A small self-supervised image encoder, trained from scratch.
Model: 12.3M parameters, arch xception, norm batchnorm, activation relu, depths [2, 2, 3, 2].
Training: adamw at rate 0.0018, 3900 steps, batches of 128.
Data: trained on microscope photos of single blood and bone marrow cells, 194171 training examples, 2.6 epochs.
Rows from block 3 of a small self-supervised image encoder, named by matrix and row number. Rows with one number belong to one channel. Each number is 50 + 15 x the weight over its row's rms, rounded and kept within 0 to 99. All counts start at 0. After the name is the row's rms in percent of the matrix's.
Before each channel's rows are labels from the 100 images, of 14976, where the channel reaches its highest value: "responds to" is what is common among them. Only what is clearly more common there than usual is listed. The data: microscope photos of single blood and bone marrow cells.
# convs1: first pointwise conv (model.blocks.3.convs.1.weight, 320x320x1x1), inputs 46-91
# convs3: second pointwise conv (model.blocks.3.convs.3.weight, 320x320x1x1, transposed), outputs 46-91

responds to: cell type: erythroblast
convs1.107 102:36 50 59 42 53 35 51 31 54 51 32 51 47 37 46 54 33 51 47 39 34 78 63 65 58 55 48 47 61 64 89 27 51 43 63 71 60 68 46 43 19 51 68 31 54 85
convs3.107 103:44 64 50 63 45 41 56 51 38 59 50 56 82 56 46 78 58 33 49 51 44 82 62 65 34 27 51 60 54 55 62 45 55 49 55 65 39 59 31 45 64 69 23 40 30 25

responds to: cell type: segmented neutrophil; smear: peripheral blood
convs1.289 103:50 55 48 36 62 37 49 48 85 48 23 38 33 56 41 37 46 38 26 42 54 44 55 49 58 44 57 52 50 43 69 10 38 48 45 12 41 38 63 23 37 51 43 39 51 37
convs3.289 094:39 28 39 50 53 39 84 64 55 28 45 38 14 30 70 36 47 58 54 51 46 67 54 69 75 44 37 55 70 30 56 46 49 57 44 37 55 71 54 41 38 63 54 43 56 70

responds to: cell type: lymphocyte
convs1.67 097:50 40 59 32 53 46 74 73 40 45 56 49 52 59 11 65 70 42 33 39 42 58 40 66 44 56 41 60 40 48 51 21 24 58 28 56 77 60 49 60 46 72 58 29 72 70
convs3.67 097:29 73 27 65 50 59 42 74 44 44 41 54 62 42 44 31 45 52 57 52 41 72 55 73 42 50 53 84 39 50 31 43 55 20 30 41 58 52 49 40 65 62 55 40 80 47

responds to: cell type: lymphocyte
convs1.191 097:46 65 71 41 38 46 46 43 46 47 49 37 65 63 37 36 58 37 63 42 61 50 59 47 37 43 61 30 43 46 39 87 81 57 56 47 53 39 45 47 59 40 50 54 75 43
convs3.191 099:29 36 42 50 53 50 64 72 59 66 66 31 61 65 60 25 30 63 75 58 71 27 50 72 45 56 64 68 44 53 28 54 67 46 48 39 52 46 66 58 51 63 29 12 58 49

responds to: cell type: erythroblast
convs1.226 098:57 58 79 83 85 58 52 27 38 46 52 45 32 45 56 26 68 57 37 48 63 69 33 37 48 23 23 29 46 26 10 50 41 41 39 38 48 66 84 64 41 15 47 49 45 49
convs3.226 100:36 43 43 31 57 58 44 53 49 69 21 46 52 39 36 34 48 28 70 33 34 53 49 32 42 66 48 30 53 53 50 62 49 64 64 65 32 21 33 83 62 35 44 61 41 52

responds to: cell type: lymphocyte
convs1.305 100:44 68 31 53 54 55 59 48 39 88 51 50 61 45 47 66 63 45 29 36 67 50 27 50 73 47 51 68 34 66 34 88 43 57 65 46 72 71 55 52 29 33 63 65 34 68
convs3.305 097:48 36 72 46 49 60 44 58 34 50 59 38 68 43 58 39 48 38 79 58 64 31 52 42 26 34 41 25 73 61 48 50 37 48 66 25 83 58 55 48 46 41 49 71 28 59

responds to: cell type: erythroblast
convs1.208 100:51 51 62 31 77 65 59 64 69 59 38 26 50 58 43 91 48 55 45 36 40 34 79 36 56 21 68 52 66 46 36 54 61 67 59 72 37 88 35 62 46 53 72 46 66 58
convs3.208 100:56 75 42 58 46 49 24 55 40 63 65 55 85 50 48 44 22 47 60 36 68 53 53 66 40 49 57 18 28 55 72 51 53 66 59 42 64 59 33 54 30 40 71 36 61 44

responds to: cell type: erythroblast
convs1.131 108:02 62 25 47 39 62 35 60 70 50 42 13 45 43 45 45 42 65 46 45 43 31 52 32 52 30 36 47 54 14 41 73 56 47 39 60 68 69 66 41 52 50 88 55 52 48
convs3.131 095:44 53 36 89 60 91 45 08 68 49 61 48 67 51 41 30 45 39 84 59 59 43 47 49 37 33 67 58 54 43 42 66 49 32 29 64 63 60 38 51 46 75 44 58 32 67

responds to: cell type: erythroblast
convs1.278 100:46 59 32 51 22 58 60 52 32 48 48 41 99 53 42 54 80 55 50 54 52 41 61 71 72 68 56 64 61 53 90 67 54 49 50 58 69 68 58 32 68 32 92 17 68 53
convs3.278 100:49 55 57 43 54 39 52 38 61 59 31 38 45 35 51 26 51 56 40 37 57 54 99 30 58 47 34 48 60 55 53 65 65 57 52 58 51 33 77 47 45 56 49 28 79 10

responds to: cell type: erythroblast
convs1.96 098:59 41 51 43 53 41 62 40 42 70 44 57 49 47 60 59 52 33 37 43 36 53 49 36 42 56 59 43 42 78 90 46 23 72 21 36 19 47 56 59 61 29 68 46 31 32
convs3.96 103:49 26 55 20 17 40 24 53 43 57 52 56 51 51 47 34 53 66 58 70 50 64 44 38 56 56 51 71 25 20 55 66 67 79 41 54 40 56 37 54 61 40 41 31 55 42

responds to: cell type: lymphocyte
convs1.281 104:50 58 48 72 19 60 36 63 52 54 30 05 48 57 51 63 64 58 37 51 75 24 38 39 72 55 60 63 42 57 46 45 71 59 52 69 38 53 48 65 72 68 59 30 47 68
convs3.281 104:48 74 39 55 40 40 37 28 49 52 44 54 65 40 34 50 55 40 99 58 56 68 32 63 55 26 67 49 44 69 22 43 47 33 50 56 39 45 56 47 71 94 36 34 55 24

responds to: cell type: lymphocyte
convs1.238 099:32 56 61 51 47 67 58 50 33 53 40 55 61 47 51 64 69 37 44 44 43 59 56 24 50 02 29 48 65 50 44 80 53 69 44 53 67 46 60 35 54 45 44 82 41 59
convs3.238 100:44 48 34 33 55 77 45 28 50 55 71 48 46 63 49 44 45 57 30 57 25 61 36 53 54 43 69 51 52 45 54 77 16 34 76 66 19 36 52 34 68 65 41 52 69 53

responds to: cell type: lymphocyte
convs1.268 098:53 58 51 05 69 53 41 59 20 50 56 31 58 66 57 78 45 81 56 64 57 66 56 54 72 43 48 49 63 70 80 36 72 57 46 57 38 68 43 64 37 68 67 69 48 38
convs3.268 103:66 41 79 38 47 26 36 58 76 60 58 35 54 46 64 47 50 42 29 59 67 48 72 60 45 61 49 75 18 75 34 44 36 26 46 60 46 51 66 54 59 48 39 43 49 24

responds to: cell type: lymphocyte
convs1.161 097:42 47 65 72 58 36 50 10 63 49 50 74 44 56 18 44 59 42 54 27 10 44 38 45 50 48 25 43 35 52 59 36 56 44 54 39 31 60 76 61 42 27 40 36 38 68
convs3.161 098:31 20 51 33 55 59 52 40 41 33 44 49 46 54 43 67 29 70 70 64 68 58 49 50 62 70 62 28 33 79 54 36 60 45 41 36 62 52 60 51 37 64 19 48 58 58

responds to: cell type: erythroblast
convs1.181 099:59 88 52 45 30 71 39 41 46 75 43 45 70 45 61 12 61 50 73 56 76 45 51 30 29 56 28 72 57 35 74 51 37 62 31 89 42 61 45 76 47 42 36 33 67 62
convs3.181 101:43 43 40 64 46 31 42 43 30 64 29 44 62 52 59 49 57 59 55 59 56 46 62 78 43 59 60 34 25 20 45 71 49 48 55 72 55 50 62 73 75 41 42 57 56 27

responds to: cell type: erythroblast
convs1.13 103:49 49 44 39 29 53 57 62 60 50 55 50 49 46 64 71 51 65 56 43 47 62 62 31 66 51 36 60 42 64 74 77 09 50 51 53 73 41 61 43 40 19 54 30 44 52
convs3.13 102:66 46 35 53 80 45 39 46 60 19 39 55 38 60 46 36 26 53 52 62 66 39 44 48 35 59 26 50 77 59 66 50 49 32 56 31 51 39 44 61 51 91 61 17 46 52

responds to: cell type: lymphocyte
convs1.47 101:27 57 93 38 49 46 42 42 45 52 46 53 34 48 27 75 57 51 32 52 51 23 58 61 82 31 58 76 53 53 47 46 69 54 60 65 55 36 54 58 32 56 36 41 42 37
convs3.47 103:58 52 64 44 55 62 21 48 62 54 34 47 45 57 51 42 28 68 54 57 63 39 36 23 55 42 22 58 61 51 58 74 37 39 66 42 62 24 43 40 41 36 50 50 43 47

responds to: cell type: lymphocyte
convs1.34 102:38 81 56 61 37 41 49 69 48 33 78 59 40 66 53 47 56 37 69 55 68 63 53 52 42 55 26 49 39 75 60 38 39 70 61 31 71 33 59 13 45 28 24 43 61 42
convs3.34 096:36 53 38 37 65 45 39 46 58 49 54 69 42 70 34 44 50 71 69 48 40 56 42 57 34 55 58 52 31 61 43 75 63 47 54 38 68 60 55 49 39 60 48 27 77 48

responds to: cell type: segmented neutrophil
convs1.171 098:51 29 62 65 61 40 41 50 55 56 54 50 35 41 66 53 44 38 43 57 43 68 36 60 25 65 27 57 74 33 19 50 49 35 17 46 41 51 54 30 35 30 32 34 41 65
convs3.171 102:39 41 33 32 62 38 19 77 28 31 24 49 34 61 27 75 40 49 38 56 65 62 32 42 53 63 23 64 36 42 51 33 75 44 62 80 72 58 62 47 51 44 40 40 47 65

responds to: cell type: lymphocyte
convs1.286 098:44 64 33 57 35 43 68 25 51 50 38 48 50 84 55 44 47 60 65 41 18 41 43 58 59 35 61 36 62 49 54 65 21 42 58 49 52 35 37 51 44 52 44 33 19 63
convs3.286 093:42 42 30 56 46 67 37 34 48 52 56 15 53 60 39 25 42 26 42 40 34 61 56 45 78 48 52 56 56 46 40 57 53 39 54 39 46 37 52 61 47 37 87 37 37 59

responds to: cell type: lymphocyte
convs1.232 105:54 22 49 46 48 58 26 66 43 34 45 41 53 49 91 73 60 35 35 53 43 55 57 51 37 35 31 57 34 41 60 44 49 68 45 36 43 68 45 51 42 41 16 45 40 41
convs3.232 096:58 71 58 46 76 42 44 61 45 71 54 51 72 66 49 80 61 56 44 47 52 33 51 71 53 55 30 68 51 38 58 31 49 41 38 52 29 43 58 58 44 39 66 58 44 80

responds to: cell type: segmented neutrophil
convs1.251 099:72 61 33 51 65 63 51 38 54 23 50 32 55 28 59 56 57 62 38 41 45 49 71 75 27 29 43 48 62 65 65 48 32 46 54 87 65 48 82 43 67 54 38 55 75 49
convs3.251 101:40 61 48 49 33 44 38 34 31 43 54 43 57 29 28 60 56 46 38 39 64 25 51 55 67 53 56 46 96 34 42 24 51 36 52 41 40 73 61 60 60 66 58 44 49 68

responds to: cell type: lymphocyte
convs1.256 106:47 54 35 64 51 45 43 48 36 66 09 29 81 52 69 62 51 27 27 41 48 33 67 44 44 31 51 54 48 73 31 56 47 68 78 42 49 55 18 62 71 25 64 66 49 73
convs3.256 098:41 52 51 82 77 78 17 45 54 41 24 40 30 29 50 63 52 32 52 60 46 42 34 44 45 47 30 30 45 45 51 67 61 61 33 48 42 47 55 44 43 41 59 74 51 65

responds to: cell type: segmented neutrophil
convs1.106 094:78 56 46 56 49 39 42 51 42 47 27 20 56 54 62 52 35 46 54 54 53 56 51 58 64 48 36 49 52 67 48 57 49 42 39 35 36 36 54 54 72 36 34 43 36 46
convs3.106 106:71 37 36 66 53 66 78 61 49 43 53 39 32 54 17 36 52 75 49 65 70 66 48 89 60 57 32 44 66 50 53 26 45 33 68 60 52 81 55 50 59 76 51 50 50 70

responds to: cell type: segmented neutrophil
convs1.266 102:84 42 20 71 52 41 74 58 40 48 52 43 33 53 41 09 45 33 95 39 52 42 39 21 73 48 55 64 26 59 81 56 25 82 46 30 42 44 63 61 85 78 34 55 51 40
convs3.266 099:50 45 58 54 51 63 45 35 40 41 58 24 58 33 65 36 76 40 29 44 58 53 49 33 45 78 43 30 37 54 54 61 62 57 73 56 37 71 27 50 55 40 33 43 63 60

responds to: cell type: lymphocyte
convs1.184 095:39 59 71 30 38 51 57 49 39 60 29 44 32 53 69 52 39 38 40 36 36 59 68 59 52 67 53 91 45 64 32 64 44 43 64 44 47 61 43 65 62 35 55 64 75 53
convs3.184 095:62 41 59 43 65 64 31 48 38 61 29 44 65 31 63 47 59 23 55 49 47 48 64 42 48 47 64 33 48 55 17 57 29 66 57 41 69 79 58 42 53 28 61 47 60 35

responds to: cell type: lymphocyte
convs1.254 100:60 43 30 79 44 31 59 30 63 35 28 35 68 58 41 34 39 07 35 42 12 52 27 63 05 46 44 47 53 52 50 49 58 66 67 45 51 71 57 60 58 36 21 32 50 51
convs3.254 102:41 62 58 68 52 53 78 83 68 41 53 60 37 62 77 62 23 66 53 66 64 63 35 34 60 61 39 46 67 32 38 18 62 47 31 75 73 48 75 44 44 51 35 41 69 42

responds to: cell type: lymphocyte
convs1.264 097:38 31 59 59 58 23 18 78 60 78 36 20 62 60 38 59 40 53 65 57 36 48 49 33 48 44 52 56 43 46 76 67 61 72 70 46 72 47 47 55 50 41 36 51 55 31
convs3.264 096:13 77 49 45 51 33 56 38 74 20 56 45 33 34 31 33 37 55 43 60 54 11 41 41 35 50 12 56 54 50 36 58 35 69 44 66 35 62 27 53 45 31 63 77 52 33

responds to: cell type: lymphocyte
convs1.20 105:61 53 33 38 24 57 36 39 60 41 81 81 70 57 37 67 50 75 50 56 66 73 22 60 57 57 27 41 42 54 50 52 46 56 38 32 56 45 36 36 56 13 50 13 42 39
convs3.20 093:42 71 58 62 65 47 48 61 13 62 08 38 47 47 62 53 33 53 48 57 65 44 49 41 37 43 32 19 53 40 51 44 46 25 21 14 47 25 76 55 49 50 77 39 38 64

responds to: cell type: erythroblast
convs1.134 095:69 31 47 50 44 50 61 52 38 50 36 71 53 33 48 49 64 50 39 41 67 12 23 48 50 24 41 48 52 38 44 58 68 71 44 88 52 72 59 64 59 54 49 40 40 39
convs3.134 102:49 81 54 62 74 69 49 51 74 66 49 39 53 50 78 70 60 72 45 65 53 86 39 75 50 31 81 76 62 57 59 52 34 60 20 77 67 56 40 49 67 52 65 71 36 67

responds to: cell type: erythroblast
convs1.91 096:28 21 58 26 55 63 69 58 12 35 31 57 68 61 41 41 39 30 27 45 79 49 49 31 56 34 30 45 52 27 63 38 32 93 56 49 42 48 47 80 68 75 30 36 46 69
convs3.91 099:44 11 47 43 65 47 82 55 47 48 50 47 29 41 34 47 76 54 51 63 67 61 55 68 06 39 61 66 31 55 49 62 15 47 56 67 68 16 59 50 43 63 54 35 63 38

responds to: cell type: lymphocyte
convs1.248 102:48 41 48 65 59 28 45 55 73 44 26 48 85 59 41 31 49 34 46 42 44 59 42 57 42 59 22 39 68 47 29 78 22 55 71 38 48 54 49 58 63 44 37 47 29 53
convs3.248 099:45 59 76 64 42 86 41 39 70 56 37 24 59 91 38 55 73 64 20 73 31 56 58 41 15 41 67 52 37 66 64 44 44 85 30 63 72 54 42 47 41 63 88 61 50 61

responds to: smear: peripheral blood; cell type: lymphocyte
convs1.280 098:40 28 43 50 54 43 32 55 68 46 44 39 76 49 49 42 57 03 52 47 74 66 56 60 40 65 75 61 48 70 56 40 39 37 50 62 64 62 61 58 32 29 25 22 45 60
convs3.280 102:63 54 54 46 65 53 27 50 68 59 49 62 66 50 51 33 34 77 39 55 50 73 58 45 50 43 45 54 38 35 83 22 31 34 25 36 30 42 60 53 60 58 41 63 75 59

responds to: cell type: erythroblast
convs1.243 092:52 71 46 34 68 41 20 50 56 45 54 34 72 43 79 65 73 64 50 40 62 49 78 71 44 43 52 32 42 31 55 54 67 63 55 64 16 67 49 51 60 25 41 53 53 31
convs3.243 105:48 60 42 45 20 39 33 74 40 71 38 06 48 64 52 58 45 50 48 90 63 71 51 64 48 69 64 39 44 55 64 46 26 84 47 72 48 25 47 36 14 57 53 64 69 43

responds to: cell type: lymphocyte
convs1.69 093:61 49 55 45 46 45 60 53 33 55 45 52 51 19 65 51 68 36 57 43 48 51 59 57 39 33 67 50 43 54 51 50 52 55 37 45 59 59 33 70 49 50 34 24 41 39
convs3.69 098:67 47 60 29 25 52 43 53 60 56 59 61 44 45 57 40 58 18 56 30 30 47 67 39 41 81 44 27 50 78 43 46 90 51 68 38 33 62 50 59 45 58 54 70 45 59

responds to: cell type: lymphocyte
convs1.237 106:55 52 56 50 16 46 40 67 52 69 60 70 12 27 62 71 31 47 46 55 66 54 44 25 34 63 42 66 55 49 50 42 70 59 28 44 47 49 82 51 21 31 70 20 61 53
convs3.237 103:40 60 34 57 69 41 71 24 56 51 30 72 65 49 60 42 46 41 57 62 57 56 33 51 70 38 51 22 80 23 62 07 38 44 20 33 27 55 26 48 89 59 44 49 36 17

responds to: cell type: erythroblast
convs1.157 106:39 36 45 38 56 67 61 22 58 41 58 44 53 56 33 65 44 48 56 55 64 58 42 58 41 49 00 53 62 54 61 10 57 67 56 58 29 63 35 38 46 71 93 23 64 51
convs3.157 103:45 65 33 33 82 55 56 28 50 39 65 34 74 56 60 31 47 13 49 33 66 40 53 44 78 66 44 76 53 31 62 42 72 27 57 47 45 66 30 29 46 64 47 61 38 72

responds to: cell type: erythroblast
convs1.46 097:41 44 41 47 32 40 27 71 32 63 24 34 59 38 45 64 57 23 28 53 56 70 62 48 28 68 44 54 41 36 44 67 57 60 62 44 42 71 54 57 42 19 50 66 56 54
convs3.46 096:49 51 54 42 48 37 26 55 59 56 66 56 68 27 63 51 39 32 52 32 44 59 72 53 65 46 36 26 39 60 52 42 74 34 47 20 46 41 51 39 56 09 27 51 21 51

responds to: cell type: segmented neutrophil
convs1.33 100:37 61 65 61 48 41 56 41 78 47 73 36 58 60 55 45 39 78 56 67 60 35 67 40 50 55 41 66 61 23 46 40 69 44 46 60 48 50 45 37 54 76 60 64 52 21
convs3.33 100:64 48 78 53 49 64 29 45 41 76 20 57 54 36 37 57 41 27 53 13 26 34 53 30 46 54 55 64 76 44 68 48 49 64 50 54 49 34 50 52 47 74 45 68 45 80

responds to: cell type: lymphocyte
convs1.97 100:32 57 71 56 52 54 60 64 50 44 63 20 39 37 33 75 54 50 23 30 40 56 45 16 41 58 80 62 32 52 37 80 50 50 49 45 17 64 56 65 45 32 64 30 32 62
convs3.97 102:37 61 59 25 39 55 59 65 70 40 49 74 64 54 36 32 47 51 33 57 67 41 57 51 70 42 78 37 57 50 50 56 35 56 72 35 76 51 32 11 58 56 69 67 45 64

responds to: cell type: lymphocyte
convs1.133 096:62 60 71 32 59 55 52 40 41 56 26 46 68 44 37 16 63 26 37 23 78 49 62 64 69 40 56 48 28 46 35 63 08 30 43 62 46 74 41 77 33 45 47 61 47 60
convs3.133 107:51 44 55 32 19 41 70 82 58 66 44 68 48 75 57 58 54 64 64 62 46 77 66 41 49 62 63 77 67 67 25 66 58 62 59 63 47 30 71 58 40 41 65 55 43 17

responds to: cell type: erythroblast
convs1.316 100:36 28 51 42 64 46 50 50 41 56 42 45 62 54 67 36 57 59 39 44 48 71 62 64 56 43 23 44 64 56 49 51 67 44 43 37 27 58 63 65 37 52 74 40 48 65
convs3.316 099:34 33 78 44 52 50 62 16 82 19 73 52 63 51 63 66 38 55 63 37 20 39 50 25 58 55 67 30 44 78 21 63 47 41 65 33 52 71 65 60 49 48 54 36 48 52

responds to: cell type: lymphocyte; smear: peripheral blood
convs1.48 099:57 46 30 32 46 63 34 39 53 47 60 47 35 46 59 37 76 72 67 41 37 77 63 57 52 48 31 64 67 48 32 50 80 56 12 71 63 54 40 58 55 59 56 37 60 50
convs3.48 100:59 48 71 39 72 40 57 58 77 59 31 54 37 46 33 41 47 75 37 59 34 53 42 66 38 48 53 73 53 45 41 27 56 75 54 40 61 58 35 47 65 50 50 55 42 35

responds to: cell type: erythroblast
convs1.299 103:40 62 84 63 39 66 62 60 31 62 44 55 31 43 44 48 27 16 38 35 41 58 40 37 73 55 41 55 34 51 27 64 32 72 31 51 46 21 59 72 51 37 61 52 48 68
convs3.299 103:44 67 52 78 47 47 59 41 43 57 48 59 31 57 26 47 45 79 60 47 45 33 56 32 41 33 51 13 44 41 56 86 64 63 40 64 55 36 36 39 35 59 47 58 62 41

responds to: cell type: lymphocyte
convs1.93 097:56 30 43 53 61 44 46 80 48 63 57 67 66 79 53 60 74 49 46 43 49 72 36 20 56 50 46 60 53 52 37 34 66 32 73 55 60 35 32 10 27 26 60 21 42 30
convs3.93 104:43 55 44 51 52 37 37 70 56 36 27 33 37 65 49 48 67 65 49 55 79 45 36 48 48 62 50 61 43 63 45 32 56 67 31 56 81 42 45 53 57 43 66 44 68 49

responds to: cell type: lymphocyte
convs1.159 101:20 32 73 64 57 60 79 53 44 34 64 57 39 41 53 60 43 59 55 82 33 76 59 64 37 32 57 28 22 34 36 33 49 51 54 56 43 30 18 68 44 61 59 60 46 61
convs3.159 110:51 40 75 52 44 70 51 55 49 41 85 59 59 59 53 66 90 27 56 35 60 50 34 31 61 70 39 54 15 40 37 59 51 46 53 34 37 41 62 49 36 45 42 41 36 61

responds to: cell type: lymphocyte
convs1.253 099:78 57 60 52 67 30 73 39 40 64 42 66 20 30 36 66 51 64 49 48 53 57 32 48 64 69 21 84 45 46 35 67 75 28 60 51 27 64 54 52 39 42 55 29 31 53
convs3.253 095:55 47 60 44 38 49 67 43 62 22 48 53 54 38 73 69 78 53 71 61 34 33 43 42 40 43 84 54 59 67 54 53 78 39 56 36 33 63 71 68 44 73 38 49 61 33

responds to: cell type: lymphocyte
convs1.66 107:28 57 62 28 62 38 28 41 58 64 36 32 57 15 66 50 64 66 79 47 32 58 48 35 52 27 89 48 55 70 34 28 27 22 39 59 52 72 65 51 43 50 62 26 60 44
convs3.66 111:53 46 48 53 67 53 53 62 48 65 52 42 68 57 52 40 33 51 40 32 58 46 69 57 53 53 49 65 80 56 04 40 63 35 62 44 62 77 46 63 43 32 47 59 26 59

responds to: cell type: erythroblast
convs1.113 099:50 40 39 50 53 64 47 51 55 64 53 52 32 45 88 41 59 26 37 71 72 54 64 50 43 64 48 33 29 66 31 81 57 35 36 64 21 43 52 61 80 43 47 49 57 19
convs3.113 090:36 66 30 54 62 45 44 66 77 41 57 52 55 50 33 61 57 33 35 18 47 64 33 45 47 53 50 42 55 55 44 58 65 41 60 43 25 56 76 51 00 31 29 52 54 46